A small image diffusion model, trained from scratch.
Model: 11M parameters, activation swiglu, moe top_k, num experts 8, layers 14.
Training: soap at rate 0.0021, 9500 steps.
Data: trained on retinal OCT scans (Kermany 2017), 49215 training examples.
Rows from block 8 of a small image diffusion model, named by matrix and row number. Rows with one number belong to one neuron. Each number is 128 + 32 x the weight over its row's rms, rounded and kept within 0 to 255. All counts start at 0. Numbers have three digits each.
After each neuron's rows are labels from the 100 images, of 14976 (inputs lightly noised), where the neuron reaches its largest size: "responds to" is what is common among them; "colour at peak" is the nearest of a few named colours to the mean colour under the peak. Only what is clearly more common there than usual is listed. The data: retinal OCT scans (Kermany 2017).
# gate: MLP gate (model.blocks.8.mlp.gate.weight, 512x192), inputs 48-95
# fc1: MLP up (model.blocks.8.mlp.fc1.weight, 512x192), inputs 48-95
# fc2: MLP down (model.blocks.8.mlp.fc2.weight, 192x512, transposed), outputs 48-95

gate.223:156156077051135156174126085119182139177135144110141126210131126100147084129113156130154117126165133118152163158116145156112074114208148113107156
fc1.223:138144073109155103126150114133111171106147174094089105161106099142150095141123121133156169154123126124112114147113119075137146148207115163146142
fc2.223:124090155178070131070083087129105149129143127131183120130179187145127129128139122121123102070125108135075107095185137121123117084121102145156160
responds to: finding: choroidal neovascularization
colour at peak: grey

gate.380:079175134093128151142091122101094134179122104113100081084133156158073077098127113145208125100081122096109114135085148133109216132086110084162118
fc1.380:110113077164092137096082115097124166171144096070140102113116121153121091040081123115204098132144121098116113122114141123146183099127136108131144
fc2.380:176139086086150142195152118129138204177106108135161099112126137142081195206092108158137138082186096149093152138104144129134053168148168109112173
responds to: finding: normal
colour at peak: grey

gate.11:131168145102076116141155097145117116086101098169166154162115133078202108172139139069156104140172178140089132123071114106145091083102174175102122
fc1.11:116067068141099103146183143118115092134171185151145087079104140089083194093102166112116159130096166097182089157151134065132160126118102096132137
fc2.11:116131106147100079153130033164103124124130204160101112150090136147120114153177097131134063122117133135078161091121116056180125131104088134097159
responds to: finding: choroidal neovascularization
colour at peak: grey

gate.358:158121100109136131149122136157159085164107179136123157095160153141143165130070191116132161143130091112132120126117129194097152136107159114194108
fc1.358:097156132157137146132151130194054139122112104144123106126083098124127144111148086102146123128102144141116076128116154090189160109109101117096133
fc2.358:066095095106106076127082128080128136116057129142063186147121172146122132124147156130098172061108079108104139173122178178144167080105116095184112
responds to: finding: diabetic macular edema
colour at peak: grey

gate.397:080122095099112148095117163075150088165165113169101161119135146126160146141107183123141136106126092108058120098131134105192095141097086115094115
fc1.397:185118166150152168105121126141206098128113102133121119102139106145097146134158154150109099167125089141196155120124120126143150156191172167130133
fc2.397:124115188180091068113145149099070098117168134134134121138134071144094159125124066122124082135163099139111153146213087101167117132111119101120161
responds to: finding: choroidal neovascularization
colour at peak: grey

gate.112:173160156160137120148106180092115136171151138142114137141118116154070109168173063175034101111105141193153151147063208154071081115078172106162119
fc1.112:155188108145086081159142181097087108157136136126132111111153089129084090187160105136065132111078140215163113101075142149069120102120146119155133
fc2.112:099068061096151182159168149173159147136104084202135139116124133111164172132109164084167194162186115110086151137204083091148186072148149104139110
responds to: finding: normal
colour at peak: grey

gate.323:111128118106072111112144164192132119114143123192103085134142148111128102058109118188158176154118152136144107062109109093158167054138115118157139
fc1.323:159153137167184140158164110114116123155129111108118164112114114149146153148162115042120093100178124089115173158114071177105078169137133141080127
fc2.323:135132172109157140184116097073148128155100120185183137131151071118149130102178154124113073121094104144092121197145170085146100103119104118127116
responds to: finding: diabetic macular edema
colour at peak: grey

gate.359:099105124058133147131151103109110110173077092074148110149176132100112138139072113084165173153183168122139159097130114109197162128122123135077151
fc1.359:197140145194155144110104134181116165096158156141106188142086093151198109099136176135116086127074090107166072143098160137087102096179125101163139
fc2.359:083156214113089099186170039084145140207120145142095138092168144147115177089107058122105184137153182108146099090103122124154138114100138154134064
responds to: finding: choroidal neovascularization
colour at peak: grey

gate.259:075169136156107099175119175064131146103091174099153149145148151143118133141142062070165102101119129104130166113168154119087130073155119118123179
fc1.259:127152127111091110207152169095134130137103152133172141135146151134120115147125072077167057116129172105143161123179166075102130117176146102124170
fc2.259:174145063131157125080129151125094211165158078083116149154141122137144087147024163186115118115161139105146064182139102118093122120155099088146144
responds to: finding: diabetic macular edema
colour at peak: white

gate.345:099128122134085090141141084112133134136141128131098129151108059141088119133127059090146144091115139088146197091182134175124138072098107113101168
fc1.345:103110149126056096155129116143140139126093102126166115102077088106073097084138100135155150091136171129153187147169124179154162119102136159122153
fc2.345:110099131112130160073141113101136145119113126119171098158132157089139167122075088127165090067170087156128112162101109152142138164166129113132113
responds to: finding: normal
colour at peak: grey

gate.232:159173118160113113069123149129091168128157079130035133084092140178105157114116165159174161210163109104166062151148120104145191157148109173174171
fc1.232:082063168103094121097146144110120150146118179171121101126160131081117120075059092093131133134125123154059195162120161179137126111124126127102145
fc2.232:184179121088093148164140195136138142132128097109107088151101143132063161127123183139135057161147168170118096074139080105098127212186134160099129
responds to: finding: choroidal neovascularization
colour at peak: grey

gate.102:128166139092144134124145166109162183160100166171097100104121149123087179116094120055099102096125100058088200144128061154147142148143179147109149
fc1.102:123114114165111186064114193158131110143098122122126126147128142138105170120103182112090073124100119165117141151112132117100155190171150106086157
fc2.102:124099099147148138101086170138115096151096095124146093132130088095097225133160137181123142125145171141182099144204113144095091155141125151135140
responds to: finding: choroidal neovascularization
colour at peak: grey

gate.8:169178140130162146084114104095136139169188125100157125163058144151120096130134123143121178127125211136095121154126162128175153114172197137124165
fc1.8:143121172187130101058147072125180120106210154139158113104121093130095175141180121172122156171109111170139116189163114108143137128136112126072147
fc2.8:149146102126132166199147171145140120158105171138087139109099142191111133124100117188143153136091162145137155125120191126144144175077188113113148
responds to: finding: choroidal neovascularization
colour at peak: grey

gate.482:171108071211112133164161142161082113125165136164156095131113127131120181167133141134141111110079140198184174120095108118110072206076135134137089
fc1.482:114160179103096120144159186094186145082114151102118129153124154164174103116187121120130101137103119137101112079128167111096135132105131182142166
fc2.482:162140141142033077146176114132164163135163117113080079096122121163166137139177122071129082099162126197100152095153086101192097085146123123142096
responds to: finding: normal
colour at peak: grey

gate.303:159113111161108104096115109153144140114039145147169115088118090061141147099118138122136150150185172119067116120123135124179101117126124172177097
fc1.303:185129088143106109122106161104087170080155124135093134150072173113106117157158140137110122148137203130162137152138108118068123107088136136122187
fc2.303:158117111143139108150164109095109095098075161156127132136132107150166140109072121142123095132165178172163147088110094102160126127150139107160153
responds to: finding: choroidal neovascularization
colour at peak: grey

gate.273:109182154104134122075090110112082128196083090135134145162136109124119129144138131118106166117141140163160109094172132107119127091124146124132090
fc1.273:135087095146115104162133163156174117072163190157105098073132147121134109140078158164107093170090074070121154157137090151120119121134125137134145
fc2.273:105147096154082068101121053059143126171121117148122114159137110113092156123126120147146179157159130122118192170167103048110120176160173162130091
responds to: finding: normal
colour at peak: grey

gate.337:112067139078164111142130140156142115151145091136085107061128148155093105117157234115087145096167124169172133154139172098143108138130124098153144
fc1.337:134209108150092163122080100087099159130114117133173147182089105110171144117078019141145124157095136070070145095153071166118139106121159133102122
fc2.337:134150126131105134130085118104137136135054067100123116101080165101144190176041165101142085086142123136160114192161117145124163089098114081160141
responds to: finding: normal
colour at peak: grey