config = dict(
    dataset='retinal OCT scans (Kermany 2017)',
    train_examples=49215,
    horizontal_flip=True,
    num_experts=8,
    moe_every=2,
    expert_mlp_ratio=1,
    patch_size=[6, 6],
    width=192,
    lr=0.0021,
    one_sided=False,
    adamw_lr_other_params=0.00089,
    final_lr_fraction=0,
    warmup_steps=1900,
)
Rows from block 4 of a small image diffusion model, named by matrix and row number. Rows with one number belong to one neuron. Each number is 500 + 40 x the weight over its row's rms, rounded and kept within 0 to 999. All counts start at 0. Numbers have three digits each.
After each neuron's rows are labels from the 100 images, of 14976 (inputs lightly noised), where the neuron reaches its largest size: "top examples" is what is common among them. Only what is clearly more common there than usual is listed. The data: retinal OCT scans (Kermany 2017). In brackets: how many of the 100.
# gate: MLP gate (model.blocks.4.mlp.gate.weight, 512x192), inputs 0-95
# fc1: MLP up (model.blocks.4.mlp.fc1.weight, 512x192), inputs 0-95
# fc2: MLP down (model.blocks.4.mlp.fc2.weight, 192x512, transposed), outputs 0-95

gate.389:478501450462459486533561529455526528519455475470455508499415570576558477517556502458488471535428527526542534534585426569456493454506516445458449422519506466547530442524503514477525523497505523431502529486559479482501479500500465475487509514519534540497599459520467499472421479498404500501
fc1.389:464546557515431578525459391489525466456536595519482531562449525451511543532427483472520508498480461467449482428438543547536515543476502510509561514538438500575543470488432502515519425462459532504501494440484574478506502501540471484538485476447556464571513508483526491510466456520538445488
fc2.389:520515529494508482598576472455497570562530540522521470534494566510532552462425521427515486517473488508486494471526542541458557516455537455477544435556535524576530485484518496480510465545461526499488529478500480530509482495489487478455544486502526521537573518466490489529458441542422505495
top examples: finding: normal (88)

gate.467:501528464482539472539510545459446509455442544555448475573541479499422346471510468453488501508587547543547526420501499484540561529475503536492499447471561522498562500493508482540534499529536476550480554530519571478510516489542569456507551427501453515511527423469500497474479554513519481479
fc1.467:478450500550449482455513523491533521579514480487563500481537511515461524527522516543492443460463446457518465551557484532466507522502472464510481525531448510508441496474518520452504502477526514464601471498446491552471517551452397533490468508499542484474511538473434497531502498485482509538
fc2.467:461507555528451525506468524490419518518498531529418449562456506526472495538502540512516497490494441478571541467521455503467488573480476523508479494519483480574517495457504476542526478540566552629516533524475611453501478525488579572558565553545470475551439491500455455495461529547483502460
top examples: finding: diabetic macular edema (42)

gate.238:479504487484510513544454581472452499491525521513464500535498561585502531475507474470463522601548513498484492549505536490424484504487581509487514473472519497517451537434506466458564410430528417501544500547431512463491470478521419508485577497473464487481408436408532542586519537525505600473
fc1.238:494491541483546443530409537518453455504554487488472492479537488534552489419500475425452525501600544574465475493489542528501542562410551536454499451513522469439417560434522524507529474456524477482538559558507448455523505511470454484541567526519449458525449429437587495505498556483518537486
fc2.238:456545450528445468486574481503487595509531504530516479492525491460564429541587494439467453494502465511536529457478458452490446460478517590447449457526434458520486454430484486569525421553495619540455466567468532532409541467554466546493481565494486532492527491533525526442480436516558517522
top examples: finding: diabetic macular edema (45)

gate.280:489493509553472545477528458454429498445473505472478535495463482457471455544485459487475451452482499485563473573492455504509553463497534509466444566458517514477562394427505525558552472577515411530572494526530577435544519557500490522526551525493525553511534531541581509511467455463532474526
fc1.280:476446467442494444522433423479562442480565569452500490512503491510494516520618507476566501541455477536448443395511531465504458554521498537559516475471487549522405520547484472436479515483442503541440533443456445558439529411499550480446561516559476505500494509483399542561567473541493513468
fc2.280:472546391470459511563509472441477550504499497469494490482486510560425524521505551482513491519428563458484466584489476522483541450486492463495501516471503439520538519550457571464509505545549435486450535463509589477516445453456532516568495486479483479482630545521518521462531452472500543458
top examples: finding: choroidal neovascularization (60)

gate.67:510442467582495524514485484523479514508517527501533512519426545553536519464486483517475503500568532461588534556542546461535572571508494493424447445570512465505539477529602452557497499459517463471544520462483493511524573541523483458541442454495460488569494524475514454562393505453456540514
fc1.67:504559496513476645508480531504514544467525532534467401527460487537501527504505556494549493514503531457465529473453464493518489560449437493527517439471454477507416449501448474496560439567518460472492484545525422477493521491517477571547505569505520533483457587533554531512544456592426497545
fc2.67:505481538533537441545505484478513525469437556505467546526584448507516543514519492450544557534579505516501481504430522497497502496565558491496541560464533537471488541509526504583442476528446475530493448480531462483483507599465480513487445491438590450454519550470430582412470486490500450510
top examples: finding: diabetic macular edema (36)

gate.15:499611504534536513492476446473505546474541441415533476527491479472504442532531511495568511518486487478555540460458483509497511496511556501522410511493468509479489504477472497524465636492482502480529459485586538501475489518535468524498500494493472516533469492521492489463465550506510520490
fc1.15:494556447555560570472456491446503527467490458477532460538512538458487487537559467462535489500494478446571487428424499469491496513508553528530436524516489465485538523523453498543526592493539501499560499449555520554486520538543502501472510511513494527535473417440535494487426548478538515444
fc2.15:509469462522457517527479501538526471478444548572434535442524504522538531456526474508544466446493543499474519511629540469479487468508442477491540503502492509511518479469603522512494468540475495497486467547460439448464466534427510478506479477454569522450441490592481517497470493472474538550
top examples: finding: normal (85)

gate.286:517484535495551470444486444573569497477463514422444519442362459561482581517499518467472452521508600518512494473460460424411438504560489450500546516555514477502551546575493441494475466594449507412453490443484486555538526562502564463523527533519477508494494455472486537518505501531492500467
fc1.286:516478550475567458476451496532603442519471568460444481461392472490520586580482514506475464449452572518459456508459481384479462529488487470478508493487481482534598546590478473502485422568477483422446489446463497522533507560497527501554482529523462488474467449466499552475547546499461535436
fc2.286:561542498490514441552423510557511520474510486468497518461518492456415549456518523516579535532527556483446519480492471438522445527529432459479549515503544482592506520457522450550491467611530510489492588466501475579496493566481562562410479489471475431512458511514461519489485454483455499556
top examples: finding: normal (91)

gate.436:432522468546493535522483494461551542484492534560479498471438536541469457555459493506590460531522496473451481445521480531519621505518517568544518466526412494490465488439554466535456446534459563525473450508496526483514511567532548539471537509497440576582513508472462525515526504485481508504
fc1.436:468565461552460462473555526494505507417528520527490526480388538488465491564468512498491463526546443527412554524539548524496533518493494497467583517552496529494455508492583445494543521536525484458492509538418528504554499464520493585486515543522452554490444459492499556462527545543547500492
fc2.436:546532456447533529414500506529500486547546523491502561513522513414471461520509487545471539556453544515517528548490505472508439490559464464466496501507574486542491587532511547412540485521585547496495556414519535481477475385471464559491483474439544481433526483462436487385507509561525504467
top examples: finding: choroidal neovascularization (67)

gate.231:512529441444540448468523528444548553465506537522433546539552493487526552534493459479564459534516567486422500508532560486494533472513537471433527478472508479428507447509516539478486495453526541491538480514540550472505499472515498486485543475546490527494568461487509483478506414581523545447
fc1.231:463498491486490565528457554499483519468524474515520532479514485464549533463580485539503472501432455549542552508466448465505406498503472510496526485490545460503531478576511486480570501551444507545519498530443562468479535507476506494468544493512423537570553518510453500495601537524514484507
fc2.231:505578466513458526578494464521505499506567456473564504558500494527478547429504551479563507464466506531482455532485577428508468544457544526514486451478467535532539490538539499474444520442422491546521571503519441498550480520536474537479525491505452498590516502510489510492452488416528484536
top examples: finding: diabetic macular edema (53)

gate.237:493512434465491484522562525536480481464516502446472460520430502500477577517537519552524489532496509415512456594439534507547554521510468482510490488588461575465424496436474522512483474473538539548442510494440513492519453501454574503565544557603461457462520467479483477488514493494407545493
fc1.237:478504545513462508498399503458494475490506507519549520467555503467558443473495442485453539527547545564459518375555509468521443531488498557554501510448527487559548492565544473482502595449425534493523509510552449503493457513495447528463489446451504550485504515493522512498488478440520514420
fc2.237:501547490485445552523502576529492447571495461520454443516497551434523533456537518523503511508456565479512487508546465508543470513540492544465491517593447523456445429457506449532516479447518525545542526508495471548563437601491475503477429460590472468485498545453468439465524454517467551538
top examples: finding: choroidal neovascularization (69)

gate.226:518518462513586527528487475504507530524597481487428428465473527536522552473491464521523483595517488480519476423450468456469493465505565557434489465527535496506468499440475515493471520469519473518562506473490636556505449517556532459547584509458521508541403483508498494509455483492495584503
fc1.226:486469516565572489555522525518418517548522553472484445496552518490492572502462539562521483575587465501564470463470531486534442471436492510448502401494483509491452482466496491494547553526484571535508483482479479500513498421598570461489503510462504531558439466459537352494512518517525569478
fc2.226:504485450544519496444458493529491503580447495514480511483530542435447462485486445531498477481496521564573413517499481532477506505427504482563510462510473483509531533524504421474522533499546517458478520577443466573486537445568488539440421515519421514492532458483528492529501493503521540541
top examples: finding: diabetic macular edema (31)

gate.38:539564472416488515486485502509488397479520510426473550476496487525482536575507479504481531478450516518484551460549495448497535612537609473457491494514480510492449526511441535559481437486540503524506446511507513553540512513435475508556506479505486459492520532505553486536528525489522556490
fc1.38:430463604515446436446478524511470608506460513526514480497471499445486477442478489517503479462482515476534518552479544519582472448497412587526509517509463526524584468505487518452480529529494473505474548507518460492514538493578493492487481544507490475509467483509468477510487438467500490530
fc2.38:540488525508516513507473481532469485492499510486450499540527489610471496548527495527577465476473487501539499491522505534538517518565455418486487488499501502579487505543483503479479491449501539522488520467489563549543540539498532525516549472477517444484496554541485562587424563532510515507
top examples: finding: choroidal neovascularization (60)

gate.133:529537514520493499436462447436557450534504466418521499483547472470472445465416535460551535472480508465500475493529456540528621523523514545537464422581472527505511478518492554461444537526518464500567504555437509483478471532411489529466528537527508536522497484446538545470492531510459455547
fc1.133:479490442522396486474524513464483540490555540483516468501500517409479498512503553530585526485473452426428428536533476481475489534528440535494463453525432483479491526490499436442474465545432505527567451537483494447445543507440541499516464531558516491556455462477505574498458538475477437580
fc2.133:463495502469516543496491506554479535535529536585548457565480444535475547562516541568541476446520502508459555458528554439520507508540415458425558462532487529493600586504547464568512471529505531467482518466441500480507415463403554478494482466488467474480520489556455485425482475492545508522
top examples: finding: diabetic macular edema (34)

gate.65:488540421498531422524453439560551511454517499510407539528586475423498585434517526451591486426422540457503483515470472412536511534575452538491431484463467474518455497487502485513501437500515473485480475535496529539554529520459524484501537551585500477518465406488516537478461530526461513516
fc1.65:524482521485474511487528560387500434541469516520589512487490485551534471547484528508485462569484489536504536472484537551493510458428504472593585530477520477447482479551482498528531520483481541526509589446474465496491534493569468492507541460495486517460438559483450478441565498470528500438
fc2.65:544564495494444448576436497480516471516470522477535556488554468514484485505552554467497490463438549490486496479494471431554524488524500569575489525506496543524449523549428522491496499488533497455513476522464486546503511547512573468536535509506499443497442497465500475462484552548496503456
top examples: finding: normal (84)

gate.221:428456487536550449575505510499512492518479482531550497452489467544493422603501559483476448498497459539529517517434483466552513492562448468413468465524462458429458477565524412527538550562402498532537502508538509532443482423543474443509522429510508485517534513444536529492504564477551448522
fc1.221:621575481506389522447530435532480499446499498453473523513464558474457549491459451490600526507508463519454409429567483507463493471456487514506573522481487593592485524491520551489503483452546482451462544492463478530510543574532455521475468510510467480506487522547443538482532457554502533491
fc2.221:421464515430504442563504549381435481499529530557534531520473490538465405532493558475488529580504481514517499503520504482511455520520480475547440510491561463528499446580472488435530508520446445491478494498502506510525491492504428570537452458522537438513525521488518509488481524547504462481
top examples: finding: choroidal neovascularization (64)

gate.429:547509471545518553459489525545525522535576515495467533474517471532562441458514510537524461448484490473564444475479459536496534517531520527508500533445447492449462454505434499461562551479458483527508476536463537501529539490456501508497409491539471587572451543509515485427509520576601486465
fc1.429:412480519486462524574475497497469477486460502490539484502473488483466541570481490494504492541430506548449543545505553410521534559505468464529511460539523562536529591485544451547458455552512496507486489428552405501467464495488524501514587496518460480423413464532513519534529462500459528485
fc2.429:534449501483450500452488576552531471444531525482431489477506539530502526461567387515481476499541509546484530510473573514480547455490585518505553470498492484459502514540464514459555543522420494464397537425505483481460528513430561445569528473480531482484492494511512552467515530620528513475
top examples: finding: normal (84)

gate.239:452555508578529379454455454543497550474494524505501503527506488510520513497486532527530474499485550466552540509487463538470502497494475526462533467557603456498480541442517513558533512476519451552518461539490493426469508509535439492454482478515488539515429544470470536528470597468479562514
fc1.239:495438490490522433439483521579489499416497555542520479515478434473480501502447388462431492542499519521507505569568501485470484487547447519475517523600561465487542494421489487530506522496512537532453488542531493489513490463480516436479502482537491559488470513446477531504421473513467472363
fc2.239:376510599506500394504509487489507530473527468481470424503534531497595483392529506525557529502515544456459515476515524464468466517478575451453535526503524475515438472509443528473530397443452445456523515560516495504432524490556449520527618498529533532527442472511431432502529561521471454583
top examples: finding: diabetic macular edema (37)

gate.496:524577448557501504530485466487573460465553562515422487560511534511565468528458469458556437505576544550557451525432511523529575557465471434524480548579514490498523478479489459423516483524480518517457432456528556466518429423483501453447465451525523493525559541491581433465494501478563494525
fc1.496:529529508540525505499424468429538540499508500529517514475507484535513485543514482498472454473452501586523519489425500457539497605438493517607482428559498458482416519514547471526574503500440585493520487500421537519499429467458506478512492496523511504493501522461542434490510530508575491446
fc2.496:484508500477454454504527488491422519543440420428489507482504477506460480485466487481426492478500478473486541512504502517463554463575557543508503523495514394458548448450521571461437509524590484501518515522488483495482592542548488525495410481524479485537448452501456542552480500499506570542
top examples: finding: choroidal neovascularization (59)

gate.248:601429508396481472509542451553500444480558507455553517475434469475484525458499522495528505487465489499495523506542498449493530508516542475497477470502478551473554448466468470504597451491570472461512433503521451533493490584454526496466512524491472487489435447554551515598532514547504538419
fc1.248:427573491519500481518459502451474555448467472538464431587484563481482443520511468542540489516489491476521539556497531522500518457503492493485526470476507511546463460498475433523515490449451521532451542525501549477517445465539529534505573423538538496514606463434482529535491541500448497495
fc2.248:530499569499541512539422529446490554550440495471544502468453485506510505478517436497517515448499518425523498469492493512508487490513499530581527560390492548563531573514475451536490496443521452488561531503470523442489551512515497498499580440505482530438496585536429412524498502451480496532
top examples: finding: choroidal neovascularization (63)

gate.277:476456523589484559518483462419532543494527528475543555476459542456541465497537493503431512462524491510515520490515449534472452521532447515458546465477470579474500473489444441549501600460474469505516547447467450524485540431444549466485523493532420494515541498484508533502542506544593533553
fc1.277:419497510516489531482475450498515544505489575483590513519404498510529519457502510493436562474516480525489509469489386515455496587527494503512520501420470524478499454520459431487524574486488535536580490476506481541506490439467563462490514498472440486548561494513502517488567524514467467509
fc2.277:473422513511513426574480513542440525399561505525462506514536492504529599504509521532495546522447525483540509520526537482514534500481531532491483491544455512510537507475469493536495465504413488412445494518474491460467484527437500484491552591452523439494532536498433536477443443542522451466
top examples: finding: normal (87)

gate.510:540516536504420565431480521470399467457499435569520485518472472510492587590554574480496541511490453521483440546509573468503528540490599527559499509464452539504477488434547481556552491516474521478426475411504546450482511478452531475491478517477489581439490500467458473553567531528444513518
fc1.510:486546438491527474542474476476566519543463571433426524474562505476482464421422500540508451513508544535529541402518467451480550479521489419459528467551503509496564478532473515492480542524503454536585540584572436547531492546542402517481498507546496488523538535539567509460427479492576506468
fc2.510:616478559467500540449555453443511503459515574522551586572485516497458550505475477558463538475540534553542459499468562509499469441481468536548489608518518473571510455544506558454509510455469423513502557515469488463527491470546509440531476491613524490497452476544481465478504466545496439473
top examples: finding: diabetic macular edema (35)

gate.156:518462509506536539525549516492509517491559428484432556492490537501505447532512493529472465477514525570465474509540489543481515518439478529470503550537502462446465524477494532462538479553489451510515535496534516576494514511498539480509493478463513500448472536522502506542556515488428501455
fc1.156:477485487510413481468466473500468567569486510567504478492512481517530559572503453494473453423480561528454477486559457536453529523476506457484568461536469420523539502448527519482478531473542578562551486520511526514497482532454517418443481511525501538560446536461529553521420527420462489460
fc2.156:509450499522512559551460482499549481416480544516499475519523540460441504517524430562459488473499544501443565438492489453479426520508547462486524545515545500553480449388515475487498542422516454524544520508524561534509499586484448485465518480552560479554454489512454513420496507483471485489
top examples: finding: choroidal neovascularization (69)

gate.351:525508523457575480484617523438505533527450441530468501551472437536518407532529540459515539460446491468495532505483400470476466481522489445554428484458470444537536456465526421513463501501531466424568467532492526497485497421564467602469516520491492587524495472510512524556520524438483495510
fc1.351:479498464554436509480413516546498490496548547454529501436507570464480588441469464540471443543522523532520480475499599518512524518490490559460560486518547542447473554484482561474513500496464517553431526467486453459515495599463501395536432486541547445485494536487528528415429480535547489468
fc2.351:521504480515500488502585557468423544543457480505463472502562495488536462508502544503437438516472535513415507456467550542471562536467586475476503480418451520511484510444510481458516443517514498486486485581500440438444453452505474489543481506492438503505517450534529494548511463477516504495
top examples: finding: normal (90)

gate.139:480423505466487486530521480484385538482533518532431532516459573471497519487487520530540501545487589526546475506531566555451564582483455538509488440555433497515512451531469484502454464540507560502529484510468503526529464532487493551431422539425485451506515523500488559546513562510495520562
fc1.139:509525477528574489526516553524465502471528482483509537461522462569491462393523473539479477458547511501512505475498503455502400458494472587483472577520538531565485585490425434431521501531449426498540482527589497520495543476533533482551537462585529527474543537440514523473502531478454471508
fc2.139:505547447483475539567474573537530436516507530529623550512534447538454528468458530532485530516564546477484499447429527448486507477524538496475555474494485479480489572545455490472517478538531459465504433504525461483480520421471505501476540461483413566545519498478462472470481507543514527487
top examples: finding: diabetic macular edema (43)

gate.227:516526477539437529570410418486533506521449462518469435518509491462504486512498448466515472519564513510490426463529534486503487504513562529513494507549424526488489537520539519434481452471452498527512407467495524545460548434563476538487461566555505476431524536493569607526501597586462491488
fc1.227:524493496547521571554444437501508502486507510487507439476581531492525443529496458498564463529548517556535474463521525468540453537417483531476386481530494514502575477562477506477532397422475569488426503468485482515531529511562504521473495505550483491512525508556570556462463582545458522467
fc2.227:553508534519418461513448466513533511503527520478587450505499452528525401524491428469542480521569477479511505489555487442505423466477495428450482484528459481525464492495492501519505507438493504508491486531506477492564516478514396580513500604500454515504486538459452559442448476596458511422
top examples: finding: choroidal neovascularization (59)

gate.123:486568520543445430544478425472444477467497500489496589441498496528473474462444516523482497488552499477434498443556507493499495495518498470484517448526557527479486550615497502512514444482512497512499501542508519501494508543509541516526500548490474445511420512459490462435529545462461450476
fc1.123:457487503476409461585500464468433491489457560532475547521509498540501489370389515504510529497591457433476511456494535490475495530562476486488513480529547532514503532575516510478543490492477482493497461602537548466480512557476488480529498499442501444462453525481482472497490540576496539484
fc2.123:513490395530498526501515509505531481440442509445511545533520541516541532530569407377515450454488511521526508509517531537451489448468513441510449562491538518458436505444456539548561544488518565504519438485468444501466554530501538475423538418507502513502495478503522519578458507510546524433
top examples: finding: diabetic macular edema (32)

gate.435:390472429510490505483500477501457449491496505462459520474518498462470509581537545510431466459538432532482534509533508479501546516554591535489559486566494518437432536518490468477547457498455519482497456602453463506382491484513497494565544554460491524402544465465501568464495509520478509497
fc1.435:614508562490498512469514508495545533456549503500557482526492521525497467423458433471531503555475589438553422461484488514482454455458409488507445472458495486535614425468518524513458533521533461531532517442529556467562461547494578479468476489529485508515461555489509437521497501523513454485
fc2.435:491505538503514451493513426507558541506480429449561526502517480526471522482435516534522513485504444527535468526486497473548503517434449513540523464474558523551572455554480496473490495429469451430576575501408490442430456489514475532466586528547515584506492487604494439517482502488444429558
top examples: finding: diabetic macular edema (45)

gate.119:514555442481554541559454487548508424469524551459458505506516567510493525480511522462523499568534480433438485534547449487480494543543511552530474529450506493616435551451516463507477477544557487492471519529520486511543467531484491538493491426455499462494468475494446471459470467445555452587
fc1.119:469481507601451442535475547559506529508516517551484493546550503497521430530461512536507437445489530558520547510476535551547479485497470519490510506498519597452506426477446515481538472500459575479536555461523534569422539507522561445499514528574559500439492557447589496520545476514483500489
fc2.119:501451563550444500481526552499563440502458571481460473519542463513551484467503518524511509508469488581468532430558536539498503504527496503515529486533508528475553439526404418483522544451508464544516477432525509501474495512499533449557449468520523565510492510548558526483482526540479509422
top examples: finding: diabetic macular edema (28)

gate.503:565544490461451532562547464377463497481523479507457557464474532500492483438491521506512553460560460475523535541498451453507524461525538457517466427468451474486531471516525464539513519525474472512522476459451462469540507485476535540496471476356517511529594508534508444526525456497562504543
fc1.503:573555538453464551561511443427486501488544462483509550473444533529476513468463511455506544462551466483455518483481431481491517516555535474545462466476396453519505530510505503519514523498498487499570481446445459503530475417439489558473501473422516519497568500580545396554548468489515571539
fc2.503:480514491516556451482443505557517531453506554544497476496533479490478480511504454517500521517521518523404490507494517560510507442483555477467603582598540533461481496476487536512507450502447537477429470486568490491478469533508450481539507494535488529496404497413471546513509523522496437504
top examples: finding: diabetic macular edema (28)

gate.322:461542499469504518478523504521489470478489457478510487519487476525496556492447495548466554492528534523629534498510518450421477528461469540506523466436481534533521560480559494535439484517628443557503466489406481523536452526530467467494517442465480498414503541505485523533551440490487489451
fc1.322:486496507501516492460532505518524469536537558489458535459514544501436544489551527517539558504530539547460551520499553495509544466439523482497532420472489530532562521491535426528434478539457427537458422487459529523526457513493398537494513518523475490447492516589522457451474504505501479573
fc2.322:541575536529441513513533485462565507476459532521488536524480491519488459557513554537503460459555552471491514426531398493490405537493442505541532601514536493470514462525538532453487548528464511533570496454533507467465514585508462454502460468483487533476459550524515516520500426493518486456
top examples: finding: diabetic macular edema (38)

gate.158:467449543510458471576417458424507471509471506449550498488531495426505465499555548443572546439557492496543461428464589498461556476402522493505437440574499569512453500509435510496470510595447477569439573524532543554448556456489541462468530470550435546522502493568517505541551516466508457544
fc1.158:502526582452537529476505517519463560478491520416470456477565504507502576455613464502549420545475529527462513549524422530563475493534448476528521528426517473511517478531525521504486450435491546516530506465461523474504526544523476511464486486412486470485488547473508524479461471497544460489
fc2.158:496467485520454525439501459508530564436485497465548450424509473512447549515583483435489449442464477495474580566525552489567467524527504505468445507521524473419465469508410513521500457529482576538536553429500457515468513492511535394512505540482447540456562500468442513499501513499503444509
top examples: finding: choroidal neovascularization (62)